Weights of a small multi-label image tagger: 0.743M parameters, 64-pixel images.
Rows from block 2 of a small multi-label image tagger, named by matrix and row number. Rows with one number belong to one channel. Each number is 128 + 32 x the weight over its row's rms, rounded and kept within 0 to 255. All counts start at 0. Numbers have three digits each.
After each channel's rows are labels from the 100 images, of 14848, where the channel reaches its highest value: "colour at peak" is the nearest of a few named colours to the mean colour under the peak. Only what is clearly more common there than usual is listed. The data: telescope images of galaxies (Galaxy Zoo DECaLS). In brackets: how many of the 100.
# convs0: expand 3x3 conv (model.blocks.2.convs.0.weight, 48x16x3x3, each kernel summed), inputs 0-15
# convs1: project pointwise conv (model.blocks.2.convs.1.weight, 16x48x1x1, transposed), outputs 0-15

convs0.16:160100127154193165152094139131163079123133160169
convs1.16:147148116112164141108115148134115105190142184197
colour at peak: pink (50); white (37)

convs0.24:138128098153187115167122103077164158124161179110
convs1.24:067100141130167146109087181116081106093110120148
colour at peak: grey (43)

convs0.15:141117170120149097082135162076152072173141098119
convs1.15:119150140160126103083147170096152147183163151073
colour at peak: grey (49); brown (33)

convs0.8:130161189185099122116178163114141115100145083129
convs1.8:137073102169164183159142153136150080090151118128
colour at peak: grey (41); brown (38)

convs0.21:194126137100135096136094134129105123174189078126
convs1.21:086128103157114181119132104172099076112125188142
colour at peak: pink (31); grey (29)

convs0.47:142154144191176132150145108187121086097094146129
convs1.47:145116142098088134116095145119140177121141110220
colour at peak: pink (43); grey (34)

convs0.38:134160175140098177092147171141102083151146178129
convs1.38:069099129118198152110078123100137111139169102123
colour at peak: grey (31)

convs0.12:159168079135139089147141100103140117092097186172
convs1.12:095121185124195138114143153153131156175162092107
colour at peak: grey (26)

convs0.18:179113135167092146103074109110135127080141068117
convs1.18:172141102098135160083171114082098098113103099084
colour at peak: brown (40); grey (30)

convs0.5:112142093172179132132157138086171186122174125121
convs1.5:108123056082078126136135084118105110090104149153
colour at peak: pink (40); white (38)

convs0.13:138139126178147127128116111123114105154074206177
convs1.13:113100163149089138175080106142118179164154084144
colour at peak: grey (28); pink (26)

convs0.14:143120170137155102167154152058146139106144188107
convs1.14:149112116108117135084122086170058111103118140187
colour at peak: pink (46); white (39)

convs0.32:101182184122163112160171147108119076124105161136
convs1.32:178123089129080181081104132137092156097122098109
colour at peak: brown (44); grey (26)

convs0.3:137153147111109148109143088115097117059196128092
convs1.3:093100106178120093170119090132097125146194156147
colour at peak: grey (37)

convs0.37:171116131106108135125076126104168201146181138128
convs1.37:126065173099168132121078162174109111108146151137
colour at peak: pink (47); grey (28)

convs0.28:130082166166176142127140095107098093058114117129
convs1.28:170172145166132099118115144141087134158197112170
colour at peak: brown (34)

convs0.40:151127150138169099122124083123102158065185164105
convs1.40:102114086114065122143103120198106153103085119119
colour at peak: grey (44); brown (37)

convs0.17:124114161143128165196098093124142111082112068112
convs1.17:115102157126163103166120147132061132169100086176
colour at peak: brown (42)

convs0.25:106148212188157110145086136113115118098125141116
convs1.25:135108167137158139076101083194100111133165098138
colour at peak: brown (48); grey (35)

convs0.1:178085155154103147168141154105084122120109193141
convs1.1:117118100136114102086095078125180108161080103173
colour at peak: grey (34)

convs0.39:138137109232142107147106111094148125104121159133
convs1.39:139116150143207154094163120142079124135129110184
colour at peak: brown (52)

convs0.42:086112150119072138088106149154111156076145071130
convs1.42:137158107121103074117133084112171141108074068138
colour at peak: brown (44); grey (29)

convs0.19:110108113187111103141167160151088116152145177180
convs1.19:119131135081153169106170102130168066112178119150
colour at peak: grey (65)

convs0.6:114122118146216139106143093134127083132167175140
convs1.6:179136100076079082155128118144159170111092124111
colour at peak: pink (47); white (33)

convs0.43:117131152191166167139128183140120153138144174080
convs1.43:150159088105136135112118133191131151116069192121
colour at peak: grey (69); brown (30)

convs0.0:113177123169151108123127130150140089052079153131
convs1.0:127121155149135168069160076138125153138150197144
colour at peak: grey (56); brown (31)