{"model": "multi-label image tagger", "image_size": 64, "crop_scale_min": 0.5, "cutout": 0.4, "norm": "batchnorm", "channel_attention": "se", "padding_mode": "replicate", "optimizer": "soap", "beta2": 0.99, "shampoo_beta": 0.95, "precondition_frequency": 32, "warmup_steps": 2580, "weight_decay": 0.02}
Rows from block 12 of a small multi-label image tagger, named by matrix and row number. Rows with one number belong to one channel. Each number is 128 + 24 x the weight over its row's rms, rounded and kept within 0 to 255. All counts start at 0.
After each channel's rows are labels from the 100 images, of 14848, where the channel reaches its highest value: "strongest on" is what is common among them; "colour at peak" is the nearest of a few named colours to the mean colour under the peak. Only what is clearly more common there than usual is listed. The data: telescope images of galaxies (Galaxy Zoo DECaLS).
# convs0: expand pointwise conv (model.blocks.12.convs.0.weight, 192x64x1x1), inputs 0-63
# convs1: depthwise 3x3 conv, stride 2 (model.blocks.12.convs.1.weight, 192x1x3x3, trained with AdamW), a 3x3 kernel
# convs2: project pointwise conv (model.blocks.12.convs.2.weight, 128x192x1x1, transposed), outputs 0-127

convs0.1 [140 117 149 112 148 148  90 170 107 133 113 130 141 127 100 144 175 119  82 146 137 116 112 119 134 128 139 119  81  82 111 134 119 126 140 134 136  90 142 128 113 109 142 134 130 168 130 199 111  93 174 115 113 101 118 110 145 113 143 155  73 123 102 119]
convs1.1 [115 117 138 119 127 157 161 166 165]
convs2.1 [119 101 109 138 142 133 148 159 123 149 124 179 115 105 137 125 152 148 177 121 126 129 148  86 156 129 142 140  96 135 128  86 120  98 126 169 153 140 100 152 112 125 124 123 111  88 105 123 100 113 121 111 136  98 168 106 124 173 122 108 128  96 141 132 159 117 126 123  76 108  70 143 172 120  72  79 135 126 142 144  88 119 144 140 136 143 137 103 137 145 110 117 140 125 141 173  97 166 156 138  77 113 127 138 127 128 142 115  98 166 119 177 123 115 160 108 152 144 135 168 152 114 156 133 139 138 172 106]
strongest on: shape: featured or disk; edge-on disk: no; spiral arms: yes
colour at peak: brown

convs0.58 [123 142  93 144 118 137 116 169 114 132  99 159 103  75 160  99 160 126 129 166 133 125 126 145 138  79 151 178 165 145 124  77 127 131 101 151 115 135 128 113 113 117 120 144 172 123  89 135 104 121  98 115 156  98 137 101 133  83 123 151 138 110 139 131]
convs1.58 [127 152 144 149 174 134 123 159 156]
convs2.58 [ 94 134 176 123  92  84 120 125  94 152 140  95 107 128 135 155 119 124 168 116 102 112 146 131 156 119 119  96 126 146 124 139 107 101 133 118 157 124 128 148 144 131 133  74 132 142  99 139 112 167 156  92 138 106 141 110 143 164 119 114 121 143  81 113 136 156 126  88 114 145 142 173 121 116 125 143 151 161 136 196 145 155 117 122  81 155 185 131 129 108 126 147 153 118  97 135 131 147 149 145 133 154 106 162 185 113 120  94 140 116 165 135 148 174 151 120 145  97 148 123 143 118 155 101 120 104 154  92]
strongest on: spiral arms: no
colour at peak: brown; grey

convs0.59 [101 142 131 137 141 108 110 140  92 130 132 149 139  73 112 117  74 125 146 135 147 156 133 104 154 116 150 107 151 154 134 124 185 140  89 142 169  88 117 146 147 126 180 116  96 156 145 131 106 117 130 155 101 111 147 107 147 128 119 145 104 144 182 129]
convs1.59 [152 152 132 109 155 165  93 136 144]
convs2.59 [150 139 182 103 125 152 133 161 165 144 126 125 138 119  82 131 106 124 134 135 119 183 119 153 135 120 108 134 110 139 147 105 191 133 108 132 119 134 111 125 108 121 137 120 157 162 167 121 100 133 140 119 103 117 119 113  93 132 121 135 150 103 161 123  88 140 169  84 127 144 153 128 132 150 109  84 131 148 155 167 135 147  99 114 127 154 109 144 158 128 103 120 154 102 201 104 112  90 133  98  91 127 119 117 181 124 100 119 178 129 131 119 142 103 138  99 142 119 129 129 178 166 152 147 171 145 113 137]
strongest on: edge-on disk: no; shape: featured or disk; spiral arms: yes
colour at peak: brown

convs0.85 [ 92 154 136 120 110 138 140 131 109 102 150 140 141 124 179 179 122 131 110 152 107 168 137 114 114 111 107 171 134 107 109 130 176 121 106 153 156 129 141 183 108 114 146  95 139  92 134 155  92 127 134  76 123 147 111 114 146 123 104 167 164 130 119 119]
convs1.85 [121 141 143 137 168 161 164 152 141]
convs2.85 [187 142 121 131 119 131 126 174  76 146 140 173 108 119  71 118 108 163  85 122 101 101 143 132 141 118 153 129  85 141 147 109 157 139 146 155 133 135 142 116 132 112 130 127 140 154 151 131 123 116 118 148 156 105 151 121  83 156 122 127 120 164 149 104 148 190 141 157 126 157 139 156 134 113 107 115 139  90 109 151 138 177 146 118 144 166 122 106 143 139 159 147 162 153 121 103 102 114 131 117 114 102 119 120 108 185 139 120 120 129 126  98 115  80 115 162 172 126 120 117 113 141 153 151 131 182 111 101]
strongest on: shape: featured or disk; spiral arms: yes; edge-on disk: yes
colour at peak: brown

convs0.95 [124 139 126  92 145  91 168 146  86 119 148 116 135 143 116 120 159 157 135 101 129 112 144 149  64 129  80 170 137  89 122 110 157 145 122 107 139 125 155 146 108 164 115 128 112  90 115 132 100 151 140 179 160  96 132 104 116 116 139 109 118 104 154 132]
convs1.95 [110 161 161 138 165 158 112 133 134]
convs2.95 [103 152 149 153 156 108 114 162  82  98 157 136 147  96 113 134 124 119 104 101 159 178 106 114 107 106 119 143 139 172 139 163 125 137 152 143 173 132 154 141  92  79 129 144 123 140  89 108 163 104 114  89  85 159 129 189 118 115  95  98 133 120  77 130 127 144 115 122 162 142 126  97 106 113 114 142  81 108 101 155 116 133 147 129 119 156 138 137 147 136 152 127 121 134 135 159 181 112 135 176 115 130 143 176 163 141 129 156 137 121 151 125 117 115 132 115 130 159 166 120 126  99 147 122 162 124 119 113]
strongest on: shape: featured or disk; edge-on disk: yes
colour at peak: brown

convs0.133 [119 126 125 136 118 117 134 114 134 124 191 128  87 115 130 113 102 138 106 193  97  76  91 160 178 135 121 101 151 131 140 126 131 137 101 121 109  88 131 102 137 127 115 168 125 137 163 114  95 174 135 129 122 151 167 119 106 125 122 121  88 137 117 134]
convs1.133 [137 138 150 109 149 127  78 117  94]
convs2.133 [181 133 122 138 114 138 161  97 130 129 122 163 112 163  99 173 122 124 134 140 151 114 118 132 128 145 139 100 123 173  99 145  96 137 125 150 116 120 141 147 105 111 143  88 124 122 163 112 120 101 157 146 135  98 114 128 123 189 138 102 125 150  98 123 130 158 178 132 122 133 119 143 113 130 100 152 116 141 123  95 136 153 120 174 117 129 115 127 126 119  87 131 110 119 106 124 106 112 167 108 108 151 103 144 150 177  95  76 179 161  90 100 138  98 110  93 139 186 138 121 123  78 182 122 137 122 143 145]
strongest on: spiral arms: yes
colour at peak: brown

convs0.41 [144  99  76  83 144 128 145 138  89 159 116 105 120 142 160 126 132 147  91 143 119  93 120 134 163 143  98 146 159 123 121 108 129 118 128 122 119 102  86  98 135 120 124 124 154 196 165 119 141 173  99 140 124 129 144 151 126 111 149 101 135 114  92 160]
convs1.41 [ 98 155 107 126 145  99 101 159 111]
convs2.41 [105 144 131 109 126 177 135 183 109 142 119 114 133 131  99 148 113 108 147  95  94 184  55  99 118 100 159 138  77 119  81  85 117 111 134 144 139 136 156 120 129  94 166 100 151 139 118 102 113 100 136 133 133 131 142 139 115 195 121 170  95 138  97 138 121 117 146  99 126 133 132 106 115 153 138 127 113 112 104 124 148 147 166 125 118 110 119 156 116 121 165 140 144 186  96 122 181 110  88 147 117 115 136 168 137 147 132  91 119 121 121 129 135 127 134  97 134 128 112 140  85 121 141 144 138 114 120 147]
strongest on: edge-on disk: yes
colour at peak: brown

convs0.44 [129  95 119  73  76 145 138 113 147 110 122 121 124 110 122 121 159 120 151 147 129 176 133  95 109 134 131 130 100  91 149 160 116 122 139 145 134 126 154 129 168 143 120  92 174 145 101 107 126 128 161 131 147  78 110 120 157 165 120 105 138 100 130  76]
convs1.44 [131 138 145 107  83 113 156 140  94]
convs2.44 [127 148 121 111 188 157  97 161 112 131  96 117 115 169 126 157 127 121 122 145 129 142  91 119 102 132 103 121 152 108 121 129 149 117 122  97 155  85 125 123 151 129 100 157 132 109  92 148 108 132 114  79 158 124 154 146 120 199 161  81 133 130 171 137 107 130 157 124 128 136 174 147 136 112 107 153 140 104 141 134  78 145 129 116  56 119 131 148 148 107  97 121 153 155 154 108 121 137 103 121 134 112 163 104  97 107 123 102 131 132 110 157 127 101 112  96  92 123 150 128 104 131 125 127 178 133 173 133]
strongest on: edge-on disk: yes
colour at peak: brown

convs0.110 [161 114 143 129 148 123 142 193 146 178 102 156 171 108 127 171 140  96 127 160 135 154 124 148 128 137 160 173 142 139 116 118 131 150 125 138 131 136 130 124 117  90  99 129 120 119  88 101 180 149 108 151 151 137  97 110 139 134 135 142 121 107  80 108]
convs1.110 [129 135 107 158 172 147 137 153 156]
convs2.110 [138 123 142 133 157 144 125 127 128 125 151 128 114 138 164 120 160 119 155 119 158 127 164 110 136 186 121 105 105 115 131 115 108 124  94 114 157 141 123 111 132 158  89 133  89 104  89 157  91 101 149 126 136 103 171 115 155 136 101 105 119  80 159 156 164 105 111 103 144 136 157 170  76 143 129 187 135 152 157 143 141 111 136 144 152 107 134 108 136 174 111 125 153 114 114 117 149 142 139 131 109 112 103  98 107 122 118 171  95 136  87 127 158 100 131 159 153 112 141 138 158 100 111 169 139  79 116  93]
strongest on: spiral arms: yes; bar: no; bulge size: small
colour at peak: brown

convs0.168 [136 145  98 143 137 132 134 115 100 116 147 167  76 101 126  92 129 146 121 142 144  84 109 148  88 119 103 141 103 135 121 168 126  82 109 159 132 137 153 126 165 118 174 139 106 127 117 144 154 166 105 164 105 182 119 135 147 117 111 138 130 128 116  83]
convs1.168 [106 128 148 145 154 155 158 168 135]
convs2.168 [121 149 161 129  78 106 135 142 169  98 138  88  96  92 123  92 176 124 126 159 158 137 118 144 143 141 143 129 132 111 105 169 154  93 153 106 166 121 137 112 148 168 136 111 163 173 111 114 139 138 171  87 131 130 108 105 102 149 129 120 121 113 153  89  86 120 136 165 112 137 122 175 141 116 139 134  82 118  96 172 131 127 130 144 110  92 125 107 114 118 131 137  81 110 143 123 124 122 148 149 155 131 164  80 130 108 172 103 100 123 139 110 111 153 144  90 109  85 140 157 136 123 102 136 100 144 139 123]
strongest on: merging: merger
colour at peak: brown

convs0.56 [107 158 136 141 153  99 123 103 102 150  91 120 132 171 127 135 108 112 124 131 135 136 133  98 155 113 130 162 122 111 155 128 144 157 148 180 110 157 121 130 119 133 146 113 156 124 110  87 158 174 123 150 118  76 134 117 100 101  93 131 136  55 142 119]
convs1.56 [119  99  91 122 138 144 106 112  86]
convs2.56 [131 120 136 119 143 107 155 112 132 136 108 135 141 132 135 161 135 130 162 142 112 101  82 122 102 125 147 133 170 113 144 136 145 107 166 139 131 129  90 139 142 141 134 146 126  84 114 164 169 110 148 179 121 132 155 119  88 168 142 126 138 150 138 105 142  82 165 134 120 138 125 109  87 132 131 109 127 103 131  81 160 143 199 102 136 111 134 103 103 124 121 121 141 136 173  88 105 147 115 157 136 112 133  57 103 128 163 165 116  98 108 127 118 144  88 134  92 143 110 159  97 118  83 128 113 127 164 145]
strongest on: edge-on disk: yes
colour at peak: brown

convs0.157 [116 131 133 113 151 134 110 173 130 150 133 128 182 108 157 137 147  79 132 115 128 136 145  75 135 135 132 146 128 131 144 169 139 110  64 104 141 119 118 120 107 172 147 126 163 158 108 162 119  72 157 126 109 133 117 158 160 149 124 144 132 102 132 106]
convs1.157 [109 105 146 153 103 146 156  91 112]
convs2.157 [107 115 133 152 136 165 180 150  96 139 169 105 160 160 108 104 106 100 119 136 118 124 119 128 131 101 133 106 121 124 121 125 140 122 109 157 113  85 135 104 134 140  89  63 125 130  93 138 204 115 137 101 126  83 125 143 129 116 127 135 134 158 159 113 154 115 148 154 126 115 162 164 137  98 176 140 134 135  97 116 106 113 124 176 162 135 136 111 147  90 146  98 127 120 150 111 117  96 139 138  73 109  71 125 120 117 125 132 106 118  90 140 110 119 100 102  99 162 127 102  93  96 140 115 114 146 139 136]
strongest on: roundness: in between
colour at peak: brown

convs0.182 [129  94 131 101 141  87 123  92 119 158 149 113 106 149 133 142 123 105 117 125 101 103  99 135 133 135 115 138 163 132 121 173 156  41 117  89 123 154 113  91 129 112 148 141  97 137 141 121 108  97 115 119 152 140 164 120 114 140 148 138 107 123  87 164]
convs1.182 [ 96 143 110  98  98 103 149 154 121]
convs2.182 [130 104 136 148 100 108 121 128 102 127 132 132 179 131 107 136 162 143 121 148 100 170  78 161 121 115  92 110  98  98 116 124 112 130  75 102 164 115 105 144 135 134 132 132 133 121  81 138 154 106 105 175  84 150 116 112  88 141  79 142 122 138 146 141 133 106 117 133 119 143 111 162  80 117 155 128 151 116 104 133 107 149  94 123 153  97  97  89 144 121 189 137 118 143 137 142 129  83  96 189 137 102 128 121 137 118 124 134 122 131 146 126 117 140 103 147 126 139  84 116 124 105 132  77 110 125 136  77]
strongest on: roundness: round
colour at peak: brown

convs0.11 [112 105 148 140 131 146 141 127 153 146 163 168 164 116  97 118 131 119 189 110 136 134 138  74 107 157  98 141 139 178 150 151 128 108  86  80 150 116  89 162  97 149 122 147 168 129 146  96 127 116 153 130 130 118 133 111 125 133 102 163 128 134 131 129]
convs1.11 [113 139 113 165 117 109  95 144 166]
convs2.11 [152 130 147 133 117 156 115 166 125 120  82 154 133 157 140 136 121 131 140 140 138 132 147 146 158 127 115 140 114  92 115 151  94 150 103 121 142 126 156 134 141  96  96  71 141 130 126  99 147  88 164 140 114 108 131 138  73 120 122 156 160 129 173 119 145 106 129  93 136 115 175 141 121 135 122  99 106 129 166  71  99 115 134 107 114 125 158  86 122 140 113 132 175 144 126 149 129  90 101 129 119 126  64 124 116 107  83 142 127 133 110 115 104 109  93  90 176 151  83  91 157 103  98 121 136 120 122 128]
strongest on: roundness: in between
colour at peak: brown

convs0.77 [131 113  88 128 158 165 114 123 124 127 117 128 140 133 130 160 136 123 165 131 172 115 136 148 155 132 119  99 162 143 127 106 114 115  92 143 148 110 130 160 145 117  92 113 133 100 121 156 179 119 189 110 103 161 135 105 171 122 148 132 128  82 102  78]
convs1.77 [ 98  91  86 137 124 117 153 144 133]
convs2.77 [128 107 109 103 146 152 118 145 108 111 109 147 158 127 127 164 171 146 140 170 133 123 150  90  89 111 126 153 142 136 159 121 131 105  92 141 149  93 157 114 137 140 126 133 126 128  89 122 123  85 136 155 124 127 179 149 145 109 106 109 127 116 173 110  79  94 180  98 140 110 171 107  72 126 103 119 156 117 152 126  85 138 137 127 110 124 106 111 131 133 100 195 147 160 112 137 130 118 107 136  84 127 117 157 127 102 151 138 137 125 114 143 176  89 105 114 126 110 107  77 149 127 132 127 148  89 106 135]
strongest on: spiral arms: yes; bulge size: small; bar: no
colour at peak: brown

convs0.0 [139 111 147 134 140 135 179 158 123  93 141 134 130 124 103  91 123 120 159 113  89 152  92 148 119 111 123 126 109 112 122 126 172 103 173 129 152 141 161 189 155 145 120 100 118 107  79 143 129 126 136 155 182 149 138 121 142 142 123 173 138 107 143 138]
convs1.0 [165 141 106 137 151  98 161 106 117]
convs2.0 [106 137 133 100  99 162 124 136 128  68 140 108 113 142 140 142 139 118 110  99 127 139 147 105 152 146 155 110  90 117 112 149  33  97 114 101 107 113 141 129 123 142 162  87 132 111 138 113 177 156 127 130 146 156 137  88 114 143 123 141 144 117 126 178 127 156 105 116 158 178 127 116 125 131 163 118 109  72 143 118 146 125 116 143 117 149 118 132 133 145 145 146 147 121 143 128 139 141 149 115 144 155 134 190 112 140 137 103 176 100 103 118  77 140 132 149 153 119 165 129 153 113  65 131 136 124 130 134]
strongest on: edge-on disk: yes; roundness: cigar-shaped
colour at peak: brown

convs0.9 [133 139 134 169 140 127  81  90 158 132 118 134 115 169 111 136 140 161 103 104 149 122 121  95 126 139 185 144 115 124 158 124 111 152 130  87 144 123 128 127 138 127 140 112 118 153 106 152 144 155 154 140 149 168 112  97 148  93  84 133 139  73 120 174]
convs1.9 [ 96 131 143 106 154 166 102 105 140]
convs2.9 [ 72 139 116 119 133 121 141 122 121 183  91 137  93 140 104 113 131  89 119 152  96 113 171 100 129 168 145 108  98 127 160 124 107 100 133  96 130  30 136 153  96 129 131  81 138 146 130 110 135  94 137 132 118 131 163 130 103 150 111 157 138 140 117 108 109 120 144 128 149 135 158 152 129 150 145 163 138 133 117 147 116  96 111 118 128 154 140 155 141 100 143 137 116  94 131 187 109 111 123 137 139  94 127 152 120 108 138  82  85 156  91 114 118 103 108 135 151 108 136  88 143 140  92 121  98 122 111 116]
strongest on: roundness: cigar-shaped
colour at peak: brown

convs0.189 [153 144 153  82  85 132 119 119 101 108 111 167 124 121 105 117 136 123 135 148 181 118 105 132  94 136 164  97  83 132 118 130 132 177 159 136 135 162 143 123 119 155 116 133 137 108 165 129 151 139 146 147 113 105  94 151 144  96 161 121 176 104 131 161]
convs1.189 [159 118 106 110  96  95 136 125 162]
convs2.189 [124 138 147 108  98 154 135 148 132 139 165 114 120 130 117  66 117 122 124 107 108 153 129 111 144  85 177 150 152 107 153 165 113 124 142 128 136 153 114 129 142 137 106 128 141 101 121 177  99 102 173 137 171 164 161 140 115 112 140 145 142 146 133 110 182  89 137  78 115 149 151  72 121 108 125 122 188 121 103 145 146 110 146 119  87 182  95 122 123 108 141 118 133  86 177 126 155 160 134 141 139 140 118 113 124  92 147 131 160 122  99  98 117 156 113 136 126 104 150 118 118 152 151 130 113 105 145 138]
strongest on: roundness: in between
colour at peak: brown

convs0.74 [157 133 137 104 122 141 117 161 153 159 130 137 120 105 133 166  91  88 155 105 156 153 119 134 116 122 157 169 136 113 155 130 116 121 123 132 116  95 148 111 149  94 150 143 110  75 120 152 149 102 131 143 137 102 151 109 151 125 174 208 114 132 135 121]
convs1.74 [132 165 137 161 147 108 146 138 166]
convs2.74 [106 152  97 163 162 157 140  89 138 135 148  94 112 156 122 113 173  88 121 130 106 126 110 111 116 131 137 139 144  98 115 140 129 105 119 143 165 135 112 104 128 141 131 110 120 108 159 166 128 147 153 143  90 157 118 115 114 141 141  98 142  66 170 111 134 141  91 101 129 128 138 170 153 100 166 138 112 137 155 156  98 101 129 134 108 153 111 140 140 104  94  79 136  83  94  98 135 119 126 165  78 152  77 135 162 171 117 155  96 135 128 143 133 115 124 151 155 136 144 103 115  98 136 146 165 102 149 123]
strongest on: edge-on disk: no; spiral arms: yes; bulge size: small
colour at peak: brown

convs0.149 [ 95 129 148 125 153 146 118 134 160 155 128 146 117 144 115 141 158 156 164  95 133 128 159 123 122 133 126 168 120 115 127 127  94 106 130 112 150 122  91 184 114 111 143 132 144 139 105 143 157 130 150 128 104  99 169 147 140 130 143 130 152 137  58  57]
convs1.149 [135  94 141  91 134 151  95 149 146]
convs2.149 [131 136 150  68 153 146  95 128 111 112 139 124 140 158 135  91 156 120 185 131 132 155 134 115 119 112 166 105 125 127 159 129 135 128 168 124 146  94 175 122 162 101 110 149 127 117 184 154 156 112 162 109 144 112 150 156 111 118 108 105 129 143 147 106 146 119 131 132 145 129 175 122 157  96 159 110  90 112 114 117  87  89 107 113 149 169 138 158 138 117 129  75 123 128  75  97  85 148 109 116 129 133 116 142  91 164 122 142 136 105 140 129 154 162 108 135 125 149 110 113 121  84  86 125 104 119  95 130]
strongest on: roundness: in between
colour at peak: brown

convs0.101 [126 162 110 128 123 106 154 108 137 121 115 134 102 111 110 166 108 142 138 152 133 142 112 153  82 152 170 122  87 135 131 144 140 141 167 105 132 116 190 136 119 155 146 121 188 102 155 122 131 180 101 120 133  92 143 147 146 139 104 115 145 122 131 176]
convs1.101 [132 151 145 153 164 150 149 160 150]
convs2.101 [139 124 152 112 145 152 124 191 117 118 163 119 135 135 115 131  96 162 100 127 144 113 114  64 152 111 171 150 152 120 154 119 132 156 131  95 121 109 130 122 110  70 116  80 147  84 107 140 145 107 170  99 128 122 132 176 141 138 168 144 101 173 112  88 170 125 145 128 106 127 128 153 139 133 146 148 117 151 124 125 122 111 163 140 115 106 162 129 152 125 111 147 118 139 138 104  99 118 100 131 103 136 110 134  83 107  85  98 144  80 142 123 104 144 107 159  82 165 106 105 112 136 100 131 122 111 105 145]
strongest on: roundness: in between
colour at peak: brown; grey

convs0.131 [149 120 179  75 121 120 146 134 143 106 132 138 118  58 142 151 148  90 109 112 147 178 103 127 142 111 112 139  84 133 134 148  87 107 113 118 121  84 158 146 117 122 130  99  99 137 110 134 123 146 139 153 144 151  95 140 131 123 130 134  99 123  88  91]
convs1.131 [139 161 137 148 152 167 145 156 148]
convs2.131 [149 102  80 164 155 135 141 141 155 139  97 157 139 127 118  67 134 125 133 155 149 150 115 118 128 141 147 152 146 120  88  95 138 118 129 127 139 122 144 136 115  98  95 153  94 182  77 100 108 143 159 115 146  82 166 127 107 120 173 110  98 138 175 133 111 170 112 122 142 102 133 107 121 130 145 151 114 142 133 119 190 105 115 132 167 115  81 109 131 135 140 138 146 141 122 167 148 129 145 163 147 123 178  92 123  94 165  95 127 143 155 115 156 126 136 114 146 120 149 124 123 113  99 109 168 127 142 149]
strongest on: edge-on disk: yes; roundness: cigar-shaped
colour at peak: brown

convs0.134 [114  65 158 149 128 152 137  74 158 155 113 167 162 128 139 128 123 145 175 147 129 136 146 143  99 131 127 135 145 137 118 150 100 116 106 126 121 133 142 125 125 125  99  66 108 146 109 174 103 144 138 109 125 128 182 140 162 128 134 163 101 148 138 120]
convs1.134 [148 101 146  91 119 151  98 155 116]
convs2.134 [117  98  97 136  94 141 186  82 142 123 125 142 109 129 134 144  90 132 140  86 105  60 138 129 166 149 101 111 145 111 121 140 119 103 147 108 137 101 123 107 122 102 147 105 134 130 138 125 106 105 128 133 153 118 135 113  84 181 133 116  86 120 119 136 152 142 120 130 133 142 147 169 122 113 145 145 165 145  93 161 133 162 106  86 112 126 155 166 141  75 151 130 127 118 126 113 149 110 100 123  89 104 158 112 134 127 145 119 153 122 169  97 178 125 149  89 119 115 162 173 113 173 148 130 135 163 129 125]
strongest on: roundness: cigar-shaped; edge-on disk: yes
colour at peak: brown

convs0.47 [119 152 138 176 102 142  99 112 166 109 148 117 132 116 117  76 133 114 115 165  98 120 138  88 119 112 112 129 169 143 119 158 113 116 128 148 100 111 116 114 117 153 161 136 154 139 107 123 162  83  83 129 155 106 134 125 106 119 118 118 190  80 131 124]
convs1.47 [152 122 150 106 154 154 122 166 157]
convs2.47 [173  80 126 114 106 105 104 119 144 127 145 153 151 146 159 158  91 175 116 134 107  94 144 158 133 135 115 127 144 109 162 175 140 120 110 168  98 103 148 157 124 185 109 131 109 140 143 176 118 114 183 156 115 136 150 114 116 148 151 128 176 140 109 117 142 125 188 131 108 111 107 151 151 165 140 138 121 117 116 110 122 110  92 105 112 133 146 170 119 106 146 146 159 129  96 141 129 132 127 120 130 164 126 175 138 143 104 123 164 169  89 136 149 170 106 112 118 119 129 111 135 124 133 102 130 127 117  77]
strongest on: roundness: round
colour at peak: brown

convs0.21 [135 134  88 139 144 144  78 137  81 138 150 116  91  93 125  95 162  92  85 101 158  90 152  96 119 103 183 177 118 160 126 144 101 160 122 127 138 118 156 125 103 113 137 108 116 114 102 136 109 121 128 144 136 120 145 117 115 107 150 108 133 125 101 115]
convs1.21 [127 151 160 140 167 153 152 155 134]
convs2.21 [106 123 122 165  89  99 127 108 137 135  79  96  95  72 109 138 117  86  90 153 107 108 133 123 111 167 160 110 134 113 150 103 128  80 152 124 107 131 122 115  90 138  99 157 103 117 146 124 116 150 126 154 125 156 128 138 156 180 106 135 122 113 144 131  89 109 144  95 117 136  86 136 104 119 137 158 130 148  81 149 117 122 104 107 139 153 140 134 146 116  58 137 150 120  98 193 162 122 137 138 167  91 108 104 163 131 172 135 136 143 117 150 134 112 151 131 159 148 131 123 141 140 156 130 125 101 122 135]
strongest on: bar: no
colour at peak: brown

convs0.67 [134 119 162 108  98 116  99 155 104 104 110 132 119 150  73 134 114 140 130 137  97 120  97 125  84 134 126 115 165 111 103 121 118 165 104 135 124 144 180 142 172  70 122  86 105 120 105 128  90 189 129 124 109 116 113 129 120 104 126 122 134 138 133 141]
convs1.67 [105 154  86 150 114 140 118 110 160]
convs2.67 [128 140 152 105 122 123  84 146 146 109 107 154 132 130 122 101 125 113 137  98 121 147 124 117 149 151 156 152 124 126 116 101 152 151  95 122 113  58 111 146 137 149 136 107  89 157 109 137 121 152 152 125 142 136 134 126 113 156 158 125 146 152 126 149 141 118 140 138  88 146 168 167 149 152 169 117 177  93 140 126 151 139  87 163  80 138 150 116 146 119 126 131  88 113 140 144 166 106 127 138 162 134 131 114 113  79 173 109 122  86 142 106 130 131 149 144  87 145 158  93 156 100 100 101 161 136  73  87]
strongest on: roundness: in between
colour at peak: brown

convs0.66 [132  71 141 103 107  99  84 180 124 143 147 113 141 111 138 145 152 116 141  88 113 101 155 108 129  95 140 168 153 114 106 187 115  83 127 169 137 100 102 136 109 157 108 135 172 121 139 130 154  86 136 129 117 148 119 127 108 129 134 137 135 137 128 117]
convs1.66 [ 96 127 135 127 134  79 139 166 119]
convs2.66 [132 150 163 128 118 126 132 164 183 125 154 143  91 128 116 145 129  94 147 124 119 123 122 151 154  90 136 149 178 116  97 142 134 139 139 147 110 128 113 144  95 106  83 137 123 114  98 130 150 121  93 141 127 104 137 156 111 129 123 156 146 162 134 133 143 136 184 147 151 125 164 156 117 159 140 155 120 134 120 136 167 106 159 105 148 112 156 160 108  63 128 114 118 150 120  87 108  96 119 127 131 130 133 159  90 100 119 163 181 116  82 115 140 135 111 110  83 155 149 122 112  92 139  64 122 133 109  99]
strongest on: roundness: in between
colour at peak: brown

convs0.27 [129 163  85 139 140 142  83 130 113 103  63 149 127 147 123 150 132 123 131 121 144 132 135  63 119  78 123 164 139 130 111 114 163 113 131 116 144  89 118 168  86 132 167 138 143 101 161 124 141 106 149 150 110 110 114 129 157 117 114 146 156 137 147 122]
convs1.27 [139 161 143 155 164 162 148 133 141]
convs2.27 [139 119 119 170 144 141 106  94 125 107 141  88 140 142  96 125 161 127  78 139  81 134 135 169 118 129 130 126 119  91 117 112 128 106 119 115 189  89  91  79 117 148 120 127 141 137 148 132 103  57 109 126 124 141 143 118 120 140 114 135 163 110 165 113 128 145 154 142  87 132 130 139 176 141 142 139 110 158 133 102 102 119 103 116 134 140 114 138 129 115 144 151 144 148 118 142 140 133  86 163 105 111  87 129 160 139 120 140 120 115  81 121 165  63 145 149 185 121 138 158 117 116 135 120 147 151 107  84]
strongest on: shape: featured or disk; edge-on disk: no; spiral arms: yes
colour at peak: brown